config = dict(
    model='class-conditioned image diffusion model',
    dataset='retinal OCT scans (Kermany 2017)',
    train_examples=24607,
    image_size=48,
    horizontal_flip=True,
    conditioning='class',
    arch='dit',
    objective='edm',
    cond_dim=192,
    targets=['finding'],
    num_classes=4,
    cond_dropout=0.1,
    norm='layernorm',
    hidden_act='gelu',
    mlp_ratio=4,
    head_dim=32,
    fused_qkv=True,
    qk_norm=False,
    inner_norm=False,
    moe='expert_choice',
    num_experts=8,
    moe_every=2,
    expert_mlp_ratio=0.5,
    experts_per_token=2,
    shared_expert=False,
    patch_size=[8, 8],
    layers=8,
    width=192,
    positions='rope',
    optimizer='soap',
    beta2=0.99,
    learning_rate=0.0018,
    beta1=0.95,
    shampoo_beta=0.95,
    eps=1e-08,
    precondition_frequency=32,
    max_precond_dim=1536,
    one_sided=False,
    adamw_lr_other_params=0.0013,
    max_grad_norm=1.0,
    ema_decay=0.999,
    max_steps=28800,
    batch_size=128,
    epochs=149.8,
    lr_schedule='step',
    warmup_steps=1440,
    weight_decay=0.03,
    adamw_weight_decay_other_params=0,
)
Rows from block 4, named by matrix and row number. Rows with one number belong to one attention dimension. Each number is 128 + 32 x the weight over its row's rms, rounded and kept within 0 to 255. All counts start at 0. After the name is the row's rms in percent of the matrix's.
# v: attention query, key and value (stacked) (model.blocks.4.attn.qkv.weight, 576x192, the v third), inputs 96-191
# proj: attention output (model.blocks.4.attn.proj.weight, 192x192, transposed), outputs 96-191
v.88 075 [141 155 160 157  91 133  77 140 158 112 127 122 159 104 105 145 131 104 206 138 121 180 146  63  72 130 200 172  82 133 138 124 124 108 197 155 113 136 145 127  99 115 186 161 157  86 144 183 137 164 102  92 181 137 173 143 130 106 137 140  98 164 101 149 140 127 138 118 125   0 125 146 149 128 161 143 183 127 191 131 121 115 181 149 170 162 166 159  94 102 120  95 114 145  65 124]
proj.88 090 [117 140 160 196 127 150 169 156 147 209 140  75 137 172 194 152  74 150 115 151  70 141 121 139 130 119 135 156 115 135 123 160 119 129  82 120 113  97 156 113 118 154 176 178 150 106 110  63  76 115  89 140 130 175 140 149 122 143  99 144 176 101 104 102 120 115 128 142 160 108 141 148 151  83 121 135 109 153  93 117 170  87 110 102  82 121  91 125 111  78 187 148 159 125 146 107]
v.89 098 [103  85 128 166  67 128  80 189 134 121 127 107 197 116 111 106 135 147 142 122  81 109 128  89 137 145 112 161  69 118 163 108 164 141 110 132 175 145 156 116 180 114 179 191 120  93 101 140 139 145 151 156 168  58 117  72 127 144 120 171  87 127  98 135 141 153 155 152 219 147  80 165  96 119 161 112 116 169 186 130 102 102 129 132  91 116 145 179 112 156 156  61 120 121 103 148]
proj.89 102 [ 97 103 132 200 203  75 133 165 115 112 120 118 191 106  79 121 117 126 136 191 136 128 123 159 137 118 138 106 169 158 133  79 131  99 235 109 142  95  82 143 163 103 159 187 116 106  84 121  53 104  91 102 168 146  69 115 116 176 129 138 173 122  85 145 138 119 111 138 184 139 148 129 147 102 157 118 124 122 170 145 183 104 126 137  56 101 126 174 110 156 125 112 158 152 157 131]
v.90 087 [107 116 171 128  92 108 156 101 101 118  96  81 149 139 153 114 100  74 103 137 153 122  44 155 173 188 127 173 127 115 106 124 118 174 133 158 147 183 146 150 179  97 127 110  91 164 126 145  57 116 121 163 160 160 140 129 142 108 149 137 124 139 104 144 129 114 124 195 182 157 121 153 174 129 128 133 145 189 110  95 131 149 144 114 105  63 145 149 154 140 167 122 141 154 106 122]
proj.90 094 [114 131 212 114 101 149 131 220  97 110 143 155 170 138 145 138 114 118  82 108 109 143  95 126  76 178  88  83  97 178 120  75 125 115 133 155 106 172 130 149 179 136  78 184 128 141 143 186 159  88 100 151 149 123 130 106 148 115 149 132 139 134 122 114 157 100 149 164 112 119 152 110  87 126  52 112  96 123 115 122 110 121 130 139 148 162 117 140  49 118 162 112 141 149 149 150]
v.91 083 [126  96 160 161 171  68 113 147 133 149 105 163 101 141 141 115 111  62 173 103 168  78 112 124 128 153 102 119 122 105 115 119 148 126  95 117 137 136 135 155 149  76 174 158 130  82  88 212 162 110  81 121 121 120 160 144 135 167 111  70 120 131  99 142 105  99 173 100  63 159 168 137 171 130 161 170  96 172  89 110  67 182 157  93 134 131 116 123 140 132 165 136  67  80 169 113]
proj.91 089 [ 92 106 145  68 107 194 115 117 116 163 147  92 193 137 150 133 117 124 135  96  78  91 123 125  82 113 179 144  87  23  60 129 105 137 148 139 186 162  94 122  69 138 108 142 125 137 148  88 132 146 141 137 168 155 117 177 107 118 143 169  92 143 108 116 133 173 117  90 117  83  43 203 127 125 121  64 131 152 135  97 207 133 177 131 129 147 135 190 172 156 148 188 121 126 138 120]
v.92 089 [195  65  87 146 140 151  99 137 165 130  86 100 133 111 101 142 137 149  98  83 102  94 132 130 156 116  76  48 190 135 161 107 113 116  95  76 165  86 166 155 119 108 125 149  70 126 115  84 134 134 106 126  85 142 171 153 132  87 181 110 143 171  80 133 123 133 136 123 116 134 110 102 143  85 142 163  84 123 103  89  95 153 130 150 146 125 150  91 117 121 105 147 135 125 125 161]
proj.92 097 [ 64 126  91 134 126 142 117  30 123  66 124 172 138  81 151 147  99 118 134 133 106 129 120 121 213 161 135 128 103  80 110 175  99 123 170 123  76 100 111 137 179 115  96 199 112 142 170 146 158 175 116 136 151 127 162 180 124  93 135 198 144 160 154 120 162 170 116 133 105 186  99 130 108 155 105 126 154 174 181 103 118 170 156 108 126 152 125 108 150 106 144 144 121 143 154 101]
v.93 090 [142 136  85 148 198 122 114 117 122 151 159 132 116 113 207 130 133  88 172 140 154 169 102 159 126 111 150  69 137  94  60 186  87 108 153 145 149 106 106 173 162 161 157 145 157 138 121 150  61 106 139 144 198  95 136 121 131  97 141  52 127 143 173 140 174 121 161  85 157  77  79 131 128  80  67  94 101 110 150 144 129 135 190 183 126 144  78 161 151 147 132  99 136 152 140 138]
proj.93 103 [128 135 175 127 176  87 150 149 115 111 122 143 134 116  37 142 101 136 137 151 113 136  49 129 122 140 120  91 120  64  85 139 150 106  94 122  93  95 128 135 172 115 145  92 141 143 159 123 114  88 175  90 120 156 160 114 109 188 145 104 171  95 197 109 161  93 131 123 151 114 225  73 188 147  93 134 189  80 121 106 106 123  90 132 103 120 129 128 121 125 128 178 125  92 119  74]
v.94 093 [143 173 131 166 180  99 139 112 183 191 184 141 148  86  66 109 132 131 111 177 194  97 105  80 104 137 216 110 109 103  99 118 140 111 146 155 122 145 130 115 136 154 120  63 130 135 101 180 102 128 145 109  76 179 175 200 125 190 179 111 200 182 127 120 133 117 141 128  94 123 118 200 100  99 125 160 122 112  95 189 127 204 184 136 123 126 121 143 141 132 117  67 144 116 154 118]
proj.94 098 [117 119 131 140  71 163  54  67 117 174 125 144 193 198 187 146  93 118 129  89  88 151  76  96 137 142 123 166  91 125 150 156 116 123 163 114 133 115 161 137  92 117 168 148 125 149 192  96  89 107  79 162 137  90 153 128 134 148 130 126  87 135 124 120 166 124  71  57 152  14 127 127 120 147 120  97  79 115 168 118  89 153  74 139  82 151  68 125 143 179 171 164 121 136 168 150]
v.95 088 [ 81 151 115 188  80 114 197 140  73  95 122 164 132 107 109  76 115 147 142 118 102  91 146 167 122  79 124 123 135 155 143 168 127 117 101  65 125  71 121  85  91 106 141  96 140 121  92 118 176 109 101  89 148 127 104  83 105 155 101 135 110 112 141  87 175  95  93  65 120 108 116 187  87 150 121 121 149 115 148 104 115 135 137 203  98  90 121 147 117 145 174 127 147 179  81 109]
proj.95 102 [136 144 149 109 138  57 124  39 106 151 119  36 147 152 113 113 121 108 110 121 194 113 131 117 135 155 125  89 152  71  92  85 175  85 170 120 129 119 159 111 117 145  43 110 107 119 112 205 119  64 117 141  74 150  97 126 108 155  95 117 116 139 153 112 124 129 136 156  66 104 110  80 144 165 151 153  81 119 156 126 150 157 147 166 121 121 146  93 119  57 148 144 137 176 156 151]
v.96 101 [177  96 120 142  89 146 127 144 140 147 129 200 111 166 117 138 164 130 143 115  95 152 155 166 177  95 147 133 125  87 133 140 119 112 127 129 184 113  93 141 154 138 139 126 117 121 129 120  84  54 128 106 104 105 149  99 111 147 116 124 130 124 141 121 105 111  93 102 130 180 161 135 138 124 163 142 147  95 137 137 149 118 135 125 113  83 225 200  99  56 101   0  56  93 110 101]
proj.96 111 [144 115 151  91 187 121 117 188 121 162 116  60 141 212  89 101 150 146 152 140 145  88 162 117 162  94 106  86 127 143 128  86  99 143 133 146 110 196 101 135 115 125 132 127 129 112 136 223 142  69 162 168 172 116 186 144 153 128 116 113  57 142  72 139 118 166 147 109 138 109  68 170 104 132  98 111  69 153 168 130 156 131  51 122 158 147 105 102 119 144  82 183 215 135 131 143]
v.97 099 [131 100  92 113 166 116 130  95 110  92  97 133 159 116 124 202 172 140 108 125 106 116 147 139 145  79 133 133 124 123 187 141 128 126  95 104 154 147 132 137 130 136 177  73 117 119  96 102 142  34 175 106  74 132  61  95 133 151 177 138  80 107 141 196 130 201 139 115 111 112 154 123 106 141  84 112 174 113 158 154  96 163 170 163 133 108 155 118  99  80 161 168 189 122  91 109]
proj.97 108 [144 135 197  91  97 135 127 162 125 176 143 126 122 173 167 145 140 131 124 118 138 154 125 145 179 128 115 162 126 125 134 128 167 109 151 131 160  62 209 143 102 121 109 143  99 123 160 135  97  67 130 152 110 138  72 123 142 132 119  91 144 153 135 143 138  95 100 159  91 137 121 145 190 124 159 142  49 143 111 104 163 110  85 111 127 124 115 159 144 122 100 118  60 105 107 122]
v.98 096 [141 129 130  65 116 156 153 165 169 103 134  63 144 163 201 100  58 116 125 156 154 135 150 120 161 141  66  60 135 102 102 146 142 143  50 107 176 156 101 148 136 111 145 104 128  98 134 138  96 113  89  86 141 103 134 130 132  97 132 112 107 178  73 148 149  87 102 141 108  85 170  68  80 179 100  92  96 121 112  47 134 130 109 148 167  94 157 159 194  98 136 132 155  87 111 142]
proj.98 097 [107 131 174 122 107  79 138  87 104 110 115 124 145 179  98 148 133 124 100  69 119 133 103 117  73 119 125 101 120  82 111 160 175 108 168 126 132 171 188 110 157 107 205 137 124 128 168 101 145 110 157 113 116  80 197 163 124 161 122 139  90 132 153 122 119 111 162  86  76  77 171 142 152 148 167 118 156 145 169 108  73 147 123 101 106 142 104 102 133  85  99 159  66 155 135 117]
v.99 099 [ 70 131 140 105 167  85 116  64 102  86 110  83 192 148 228 135 109 107 120 125 121 108 148 107 144 159 134 139  77 163 165 135  81 145 146  88 138 191 106 145  78 148 193  99  96 158 149 126 117 125 191 130 192 116  99 121 151 106 141 163 133 132 105 154 112 185 176  84 104  46 196 146 107 131 134 148 125 173  86 141 172 137 157 103  59  88 136 132  98 163 187 118 197 140 106 117]
proj.99 103 [179 125 114 142 111 145 140 129 120 172 124 221 148  98  94 115 104 131 130 139 142  86  69 112  42 150  79 195 163 140 110 134 131 174  46 120  82 170 126 112 100 137 108 143 166 136 111 142 131 128 121 125 153 133 165 146 100 159 137 133 161 109 162 128 135 110 108 124  84 109 183 142 163 134  79 130 108 129 124 140  89  81 143 124 165 124 110 188  73 139 107  96 126 161  80 120]
v.100 099 [158  98 104 175 109 148  75 128 123 108 122 121 120 139 128 177 107 113 169  96  90 120 135 153 140  69 119 127 127  78 112 116 116 139 133 128 105 144 105 112 122 139 142 141 186 191  78  91 145 156  56 143 134 125 168 136  99 169 158  81 164 157  99 117 138 101  77 120 131 125 151 170 183 127 217 132 112  91 118 152 177 144 166 148 147 155  97 178  84 120  94  66 106 105 168 112]
proj.100 103 [115 112 105 159  94 170 152 152 105 126 110 128 138 108 106 153 192 130 114  91 141 109  90 136  88 118  54 145 108 124 118 104  94 141 128 128 144 137  86 106  98 112  53  95 147 122 183 198 103 123 111 170 142 126 114 147 124  95 119 131  92 117 127 111 128 130 204 147  96 152  48 154 108 112  57 124  72 156 117 148  86  97  57 154 111 114 177 113 165 108 100 127 150 114 111 135]
v.101 091 [157 109 151 117 183 143  92 136  99 167 124 122 140  81 163 140 122 146  82  51 151 101 100 106  97 122 159 157 138 144 187  75  83 170 119 145  57 156  73 166 116 108  90 149 150 103  49 132  96  94 171 128 177 181 119 156  86 145  69 160 147 107 102  97  69 109 124 156 159 118 192  94 147 164 100 117 158 102 143 109 131 120 135  97 160 151 166 130 132 131 125 159 143 159 174 131]
proj.101 110 [135 119 132  49 118 133 121 127 127 101 137 197  66  96  59 136  56 135 193 151 136 155 149 136 104 138  95  95 128 210  88 177 110 156 178 110 128  93 162 112  83 158 118 135 100  98 121 133 126 111 163 136  70  91 106 135  64 138 113 152 138 160 137  92 142 152 137 167 104 160  65 131 153 102 111 116 111 141  88 123 107 107 128 154 177 142 132 137 110 131 136  63 129 140 110 129]
v.102 093 [101 138 149 113 112 107 120  58  71 114 186 104 198 155 112 139 128 109 173 136 152 130  79 110 106 112 134 130 134 143  92  75 129 130 106 147  60 144 150 131 111 165 139 102 127 113 178 201 174 129 133 100 127 125 154 150 207 134 197 162 120 189 165 135 177  88 176 151  95 122 117 112 123 103 132  90 117  63  95 127 118  94 191 137 135 120 130  64 107 148 101 178 162 159 157 181]
proj.102 105 [128 158  19 114  88 189 114  49 143 110 120 121 156 113 184 106 131 139 136 152 167 126 152 146 111 106  45 151 198 126 126  79  88 130 143 112 101 123  82 140  61 134 148  55 133  79 136 116 121 126  51  93 130 148 131 134 151 188  97 114 115 157 126 159 124 146 114 164 146 179 180 118 121 120 100 160 109 189  49 137 178 136 130 102 103 129 167 189 130 124 112 140 127 176 100 106]
v.103 095 [158 153 156 163 118 124 156 152 153 162 137 155 141  54  99 148 114 137  98 160 103  71 133 138 131  78 103 164 110 126 114  67 114  61 154 117  78  92 114 135 163 133 111 161 121  71 130 157 156  33 114 137 133 127 134  98 186 147 175 163 117  86 158 103 122  81 120 162 144 113 130 123 201 112 114 114 159 167  70 103  72 163 118 103 120  57 138 148 158  69 169  92 157 144 131 120]
proj.103 099 [136 141  81  94 143 156 131 176 144 131 100 113 100  84 188 138 170 136 158 131 114 136  71 114 134 135  96  91 112 165  95 130 180 104 154 134 133 170 129 131 207 129  81 161 137 136  65 190 118  89 148 148 110 123 113  95 144 129  85 120 149 130  95 110 116 106 157  98 117  68  96 147  85 119 128 121  63 131  82 101 104 162  58  97 125 129 115 140 169 100 154 123 146 142 139 148]
v.104 106 [182 109 205 131  84 122 144 182 171 140 134 161 156 112 163  72 145 127 142 141 132 136 196 147 104  94  76 141 117  77 156 119 170 128 136 102 161 143 127 133 115 113 176  82 140  86  72 159 144 114 103 138  86 155 138  86  91 126 181  77 169 120 103 177  72  95 126 116 147  93 143  85 128 124 157 127 102 137 136 128 150 183 159 134 139  95 176 127 158  69 112 102 127 101  81 105]
proj.104 119 [102 103  77 152  93 131 110 158 114  96 135  92 174 188 159 106 118 106  65  95 101 101 109 108 158 113 208  83 102 120 149 132 168 142 225 137 187  51 161 135  67 111 152 152 129 136 210 186 159 140  31 133 134 111 144 166 175 172 139 124  90 118  58 115 144 193 143 125 132 135 112 126 124 144 149 118 116 131 181 116  74 135  37 136  88 161 132 150 156 102  92 174 182 119 147 136]
v.105 093 [108 127  57  97  94  87 120 128 106 161 127 182  93 152 117  60 109 119  87 135 135 133 125 108 184 155 131  68 134 124 193 133 125 135 133 173 145 184 148 144 128 163 150  91 118  64  97 121  89 102 221 110  85 135 138 133 119 108 152 144 135 173 155 125 122  91 151 133 132  54 138 107 192 117 125 102 159 148 157 105  93 157 134 150 156 132 106 163 140 100 162 124 148 151  75 115]
proj.105 095 [120 106 172 131 122 161 161 119 116 113 121 149 119 125 137 142 144 119 139 107 169 129  91 126 146 135 138 154 122 144  86 129  70 119 170 132  97 156 103 121  42 129 113  77 140 131 116 109 187 100 129 130 132 111 207 191 138 138 133 118 125  96 179 121 113 152 129 102  81 123 161 117  66 129 126 151  98  73  99 135 159 197 139 135 114 113 122  85 118 125  88 141  58 133 140 125]
v.106 104 [ 82 150 145 126 150 114 143 101  98  91 158  84 100 151 113 115 114  80 119 112 156 103  48 103 134 161 143 100 140 146 153 122 147 138 161  92 140 162 198 146 152 112  83 124 106  99 121 173 148 145 143 100 142 117 127 158 180 140 157 126 118 144  93 112 142 116 166 137 121 135 121 134 134 112 127 125 148 148  50 114  82 128 119 174 120 170 112  91  95 146  74 100 138 178 167 153]
proj.106 111 [108 131  93 139 155 154  89  82 123 155 108 203 135 118 119 152  56 136 145 150 144 120 200 139 136 145 116 145 179 123 143 138  89 138 101 128 181 111  60 129 202 138 157 130 133 127 120  57 100 185 102 127 150 139 119 101 143 126 141 108 116 145 187 153 104 185  87 131 159 167 220  68 172 124 180  85 100 153 135 131 135 103 210 161  89 122 131 106 109 100 129 137 109 125 114 138]
v.107 089 [ 86 120 142 142 183 127  72  75 148 136 148 116 145 169 119 120  78 115 109  81 139 126  54  99 122 139 131 133 153 129  75 154 135 169 142  76 169  73 103 131 104 145 136 203 150 165 185 118 102 123 123  80 160 129 128 143 141  92 109 176 151 137 163  79 147 131 143 153 141  60 139 152 125 135 134  72  94 107 176 149 160  54  41  80  85 147 119 113 151 165 131 126 176 139 154 142]
proj.107 101 [142 149  58 199 119 130 127  77 138 149 122 117 125 108 140 110 112 128 165 170  95 115 181 128 111 120 132 122 112 115 119 116  53 130  67 135 103 152  79 117 149 115 165 127 106 128 114 116 148  84 118 107 116 124 142 167 119  73 116 110 110 122 115 128 119 162  68 196 149  82 138 126  88 136 147 152 118 110 105 154  95 135 255 145 147  92 182 155 144 183 158 154  46 155 124 140]
v.108 085 [120 130 111 154 114  84 154 230 139 185 124 143 176  49 123 145  55 130 132 113 163 111 155  91 151 189 144 112 141  93 146 110 117  99 138 125 129 114  96 130 119  63 161 224 108  65 144  91 101 102 116 156 161 115 142  56 119 140 167 145 136 130 142 104 137 108 114 137 121 156 118 118 128 145 143 145 149 162 145 126 142 103 127  96 203 146 138 213 175 139  93 105  72 178 171 133]
proj.108 090 [154 135 151  85  66 132 142 167 139  49 141  92 110 108  98 154 118 134  72 105  63 142  66 134 184 143  94 137 135 138  72 127 103  94 143 130 165 127 119 155 114 113 141 225 147 147 106 209 136  75 218 123 156 153 169  82  98 127 136 127 140  74 173 147 157 132 112 132 182 145  79 158  76 156 124 117 138 132 111 143 124  77  68  75 142 137 119  44 102 121 120  76 192 168  81 117]
v.109 106 [123 104 155 167 111 143 133 103  78 121 130 150 127 120 144 181 200 106 109 135 128 140 145 108 155 128 177  74  88  90 110 108 137  99  41 130  75 104  79 147 150 104 196 167 108 137 162 174  98 101 122 112  83 112 128 169 133 159 101 148 117 167 134 125 134 119 147 113 132 174  83 162  84  90  85 101  70 197 140 132 156 105  80 129  87  92 122 103 110  96 134 173  95  67  85 148]
proj.109 110 [150 131  93 197 185  92 136  76 140  77 130  72 140 158  76 154 128 124 116 133 153 153  78 121 155 139  72  81 152 109 131  55 169 130 177 123  32 145 132 157 133 131 155 137 131 140  52 115 191 124 180 124 152 114 128 105 134 173 147 104 136 157 106 116 167 131 163  83 113 105 173 127 125 147 128 147 135  87 127  72  81 112 166 169  99 145  99 180 113 111 109 122 161 122 135 125]
v.110 093 [171 149 123 143 157 135 123 145 130 169 106 200 117  63 153 194 151 170  95  90  97 169 101 109 118 153 101 172 141  63 143 126 168 124 151 145 136 153 151 208 117 116 184 110 126 118  77  93 116  68 152 130 106  84 131 136 124  68 119  84 115 121  76 161 115 109 144 110 138 117 106 130 111 136  66 119  65 133 135  94 103 154 116  81 198 136 118 202 186 132 138 114  63 115 127 131]
proj.110 100 [ 97 117 216 142 151  94 178 114 139  83 143  69 101  61 127 127 155 165 163 144 177 145 159 116 167 132 136  79 129 131  97 111 148 129 105 118  94  89 122 117  95 103 195 191 147 131 218 103 173  49 147 171 103 125 151 105 103 130 135 121 128 159 152 123 102 172  76  91 150 155 125 103 154 109 175 105 183 160 162 126 136 150 122 133 115 130 138  51 149 153 131 137 198 104 132 111]
v.111 098 [ 61 143 122  97  86 148 124  86  97 135 153 111 113 135 132 136  87 115 107 142 109  79  64  84 116 102 103  96 116 143  78 124  97 158 165  67 137  58 161  95  91 164 152 185 123 106 147 167 108 224  86 146 156 128 118 115 141 125 167 108  66 129 117 117 132 130 130  84 101 157  72 100 135 106 148 157 151 145 102 123 171  80 103 126 134 165  76 115 139 179  89 208 151 136 192 109]
proj.111 112 [131 120  52  86  89 132 135 122 149 131 119 120 126  77 130 118  95 121 108  79 108 110 134  93 173 133  56 178 163 116 167 119 155 195 131 117 122  87 114 111 148 117 107 126 133 112 123  97 164 185 144 113 147 151 107 117  98 168 105 144 150  78 168 123 105  75  96  87 118  91 168  73 145 138 120 115  84 182 106 139 165 152 171 110 174 111 135  85 145 186 136 127  97 128 124 124]
v.112 105 [147 132 160 119 131 113 126 108 106 112 144 113 162 102 132 127 155 108  86 102 146 109 106 113 107 160 102 148 150 113  98 113 141 134  87  76  93 143 160 114 167 123 128 149 147  88 174 208 145 137 134 137 150 138 138 118 160  56 114 168 114  95  82 139 175  80 164 151 126 110 155 152 133 114  96 139  86 133  95 116 109 162  54 180 153 106 132 101 221 194 146 122 118 143 141 133]
proj.112 105 [117 123  40 110 119 107 133  15 105 123 147 206 154 130  66 124 151 147 124 148 161 151 209 148 142 127 131 120 123 136  42 156 123 145 137 128  81 131  72 120 168 128 166 171 112 135 147 113 191 113 125  97 122 126 172 105  92 135 128 136 113 124 144 145 111 216 110 184 152  70 169  43 192 104 177 169 161 135 135 176 134 115 173 123 133 100 133 157  94 105 170 121 132 158  81 123]
v.113 085 [136 148 113 123 134 142 161 137  72  92 137  39 125 100  65 131 155  82 133 120 121 101 129  96 139 124 131 109 145 139 138 169 130  58  83 149 123 132 151 196 185 134 152 174 135 123 186 173 125 113 113 144 100 155 159 131 132 201 132 120 134 120 125  84 123 119 130  97 142 237 127 122 192 137 162 177 129 101  97 136  89 159 138 135  97 146 152 103  91 119 112 121  94  94  93 132]
proj.113 088 [143 103  96  87 180  76 154 122 110 161 118 152 125 133 141 123 148 104 117 129 126  92 103 121 162 161  88 157 114 119 132 148 162 114 124 123 199 222  97 159 215 165 132 103  64 124 152 141  80 133 132 135  80  89  85 103 101 171 145 111 148  72 137 141 179 152 167 140 137 121 122 123 129 135 110 183 119 101 150 123 109 201  79 175 106  92  87 119 157  74 164 167 102 127 171 120]
v.114 095 [157 161 126 105 124 108 125 150  88 170 139 171 125 173  29 141 117 151 154 138 139 170  84  82 116  74 180 156 140 100 101 139 139  77 183 170  90 106 134 139 186 147 124 165 164  93 136 132 115 105 144 125 105 169 133 208 174  96 138 106 186 114 154  96 114  89  71 145 168 157 121 188 156  99  82 115  87  92 141 156  71 139 183  97 102  41  90 161 119 117 127 110 168 200 125  62]
proj.114 100 [122 149 127  86 146 113 161 145 144 131 132 142 118 119 192 145 124 116 165 136  47 156 164 126 122 127  96 173  92  94 160 105 147 152  39 126  90 113 111 134 174 149  78 116  87 111  78  83 128 147 191 141 116 159 105 143 126  77 121 147 152 159 116 116 148 199 163 144 117 210  96 103 102 115 149 150 175 122  37 124 164  98 130 141 120 106 198 109 134 126 157  93 120 223 145 138]
v.115 099 [130 142 149 189 123 152 128  97 145 121 154 152 138 124  66 127 159 176 143 178 118 123 161  88  90 151 162  99 144  96 107 214 177  79 167 126  87 121 158 118 119 144 192 138 145 101 106 122 132 143 110 165  95 104 135  52 159 118 127 103  91 134 123 110 111 131 154 159 143 219 110 161 149 145 110 156 124 101  92 151  98 110 131 185 131 177  85 124 143  79 108 151  95 119 127 159]
proj.115 094 [108 145  55 133 168 117 122  74 112 164 125  63 155  90 206 141  71 124 145 120 146 122 128 135 128 134 142 101 120  93 138 111 167 158  86 131   6 156  84 114 120 123 146 153 136 122  81 186  91 162 136 160 166 102 146  96 113 121 120 168 142 187 169 139 151 165 116 148 158 134  53 110 193 128 156 147  82 155 117 146 227 157 172 110 155 131 157 116  97 169 100 115 122  63 103 119]
v.116 097 [158  72 139  81  76 109 149  99 106  63 146 103 139 168 157 130 100  79  93 143 132 120 172 114  98 109 173 124 132 160 227 138 129 132 122 133 128 179 159 152 142 144 118 123  93 136 129 134 159 112 174 145 134 158 162 184  99 153 150 134 112 152 172 155  71 205 115 121 210 142 161 128 132 148 197 135  50 117  95  79 115  98 139 168 118 138 103  93  82  91 130 155 121 129 154 116]
proj.116 104 [137 117 124 133 138  81 104 108 143 211 116 115 105 113 115 119  48 136 147 118 116 139  93  99 100 124  55 131 143 135 100 122 102 190 145 119 125 102 144 149  88 130 169  84 132 127 168  80 134 141 107 127 106 112 126 157 110 173 162 142 169 180 161 123 117  93 131 118 114 126 150  59  96 132 129 116 127 182 150 161  94  98 149 168 122 116 151 151 132 165  94 147 125  90  89 104]
v.117 108 [116 121 177  85 114 150 179 189 124 141 187 167 131 112  86  71 121  98 133 175 128 106  55 127 123 149 169 159 123 151  92 109 107 114 138 118 131  69 161  83 114 139 103  72 113 100  85 155  77 159 102 135  71 100 130 104 134  80 101  83  75 131 180 101 157 100 135 148 111 132 122 156 160 101 109 153 182 153 127 117 120 138 147 144 145 149  90  97 154 124 198  94 176 143 107 140]
proj.117 116 [123 137  56  77 123 145 130 164 125  86 117 100 116 114 191 156 130 115 101 101  92 131 144 102 148 111 144 122 120 100 219 122 137 128  78 136 188  99 115 127 164 127  59  35 122 152  92 151 179 164 139  94 122  98 132 149 135 101 111 144 154 112 101 114 111 133 161  96 192 134   0  85 138 136 125 117 119 130 135 129 173 116 129  79 147 140 141 109 124 125 150  49  84 130 151 115]
v.118 096 [ 77 132 129 109  83 133  96 138 131 144 148  15  87 162  90  86  80  89 132 167 101 131 169 174 152 152 141  73 126 142 116 170 157 136  98 154 176 132 192 112 116 122 123 173 114 109 158 136 170 146 135 165  96 153 133 128 160  94 154 111 174 157 166 120 113 133  93 129 129 162  94 161 142 135 137 112 165 126 124 134 118  90 126 196 137 164 163 109 174  83  34  89 113 145 141 147]
proj.118 095 [132 115 135  91 109 154 119 178 149 145 134 198 129 163 164 132 132 116  93  47 144 138 121 123 131  99  80  93 115  62 176 114 136 138 100 136 161 128 115 122  80 137 153 133 141 160 113 107  71 116 109 111 120 153 109 141 135  68 135 138 118 117 102 117 149 147 149 117  86  38 129 101 109 141 143 125  64 112 153 109 151  95 116  88  99 136  99  96 111 128 122 157 186 119 128 173]
v.119 096 [108 103  78 158 123 103 169  75 119  74 166 134 133 117 101  93 186 112 128 141 123 115 156 109  41 188 143 158 120 150 133 154 155 133 158 155 173 174  94 102 163 194 172  86 106 177 122 116 159 176 129 134  93 156 173 153 125 177 112 143 168 156 117 131 149 101 173 169 154 205 168 158  49 114 164  81  90  90 126 160 147 114  98 132 124 140 150  64 173 124 154 121  75  93 168 123]
proj.119 096 [112 120 129 163 124 101 124  62 117 160 142  64 120 128  91 133 150 161 128 195 134 147 158 148 167 151 170 188 141  77  84 148  86 146  90 126 148 130  88  93 114 146 150  58 136 133 103 169 176  96 116 116  71 131 123 126  93 252 117 127 114  54 160 113 114 149 133 154 158 112 100  72 143 139 111 182 177 140 103 168 152  84 206 149 133 107 192 153  89  84 141 154 163 157 158 102]
v.120 096 [115 121 104 161 129  97 149  76 135  86  99  85 133  97 144  93 145 119 137  90 158 149 132 156 109 176 117 144 135 164 192 118 168 107 135 175 120  67 107 136 146 154 140  77  99 145  69 142 153 130 110 107  85 138 104 147 178 140 145  78  95 143  93 111 162 173 139 166 134 155 123 130 157  94 117 160 112 116 142 126 105 125  97 146 116  95 170 142  78 135 134  91 204 100 117  93]
proj.120 090 [133 128 183 177 213 114 142 143 105 154 132 163 124 101  85 139 115 129 143 191 144 158 146 153 127 129 214 141 119 174 122 126 112 109 158 128 105  68 143 118 148 102 128  83 136 124 151 153  94  74  69 141 157 118  80  67 104 125 109 136 140 127 119  96 176  91 101 166 153 149 135 107 131  95 152  80  74 130 137 116 158 112 244 119 107 135 119 140 138 184  81 161 105  83 110 142]
v.121 094 [ 75  94  59 126 105 140  95 148 116 158 108 109 108 232 108 179  94 184 111 157  77 164 135 111 151 114 129 121  96 136 175 151 108 156  95 108  98 126 186 111 104 131 154 162 168  92 162 107 152 133 167 126 131 122 111  94  53 155 132 102 122 111  93 102 137 127 150 141 124 144 115 116  82 116 100 135 162 136 125 195 143 110 170  96  93 164  92 181 116 137 129 182 161  90 145 118]
proj.121 100 [142 171 176  80  35 128 147 159 147 111 118 179 128 103 159 119 140 120 164  91 134 148 132 122 141 133 176 138 127 147 150 153 157 149 163 110 112 122  89 138 126 148 162 122 112 159 131 128  89 101 224  81  98  93 181 180 131 151 137  89  88 104 126 120 106 131 111 110  36 166 174 120 152 134 183 137 104 122 107  97 161 166  73 131 129 146 140  91 155 138 145 172 126 186 100 140]
v.122 104 [ 77 174 113  81 129  65 164  82 128 156 160 136 121 150 172 112  86  49 211  86 126 124 118 119 133 139  68 114 121 172 106 127 147 175 121  68 162 151 133 115 149 150 149  94 135  76 139 118 114 136 151  80 155 138  90 114 141  91 153 117  62  95 133 149  85 164 131 130 121  70 192 132 129 134 158 103  87 111 141 114  97 124 135  54 125  94 173 161 137 163 181 164 162 151 158 132]
proj.122 104 [120 143 170 115  70 145 104 149 119 160 126 135 120 131 128 147 124 117 115 146 100 161 148 124 133 128 158 134 143 194 127 168 103 117 115 131 104  86 155 153 138 122  82  96 122 115 198 105 205 133 109 168 141 121 162 124 114 163 120 132 118 149 175 114 159  84 123 166 160 115 184  79 142 120  65 142 146 117  40 126 124 187 189 135 157 188  29  89 142 111 148 160 158 131 131 114]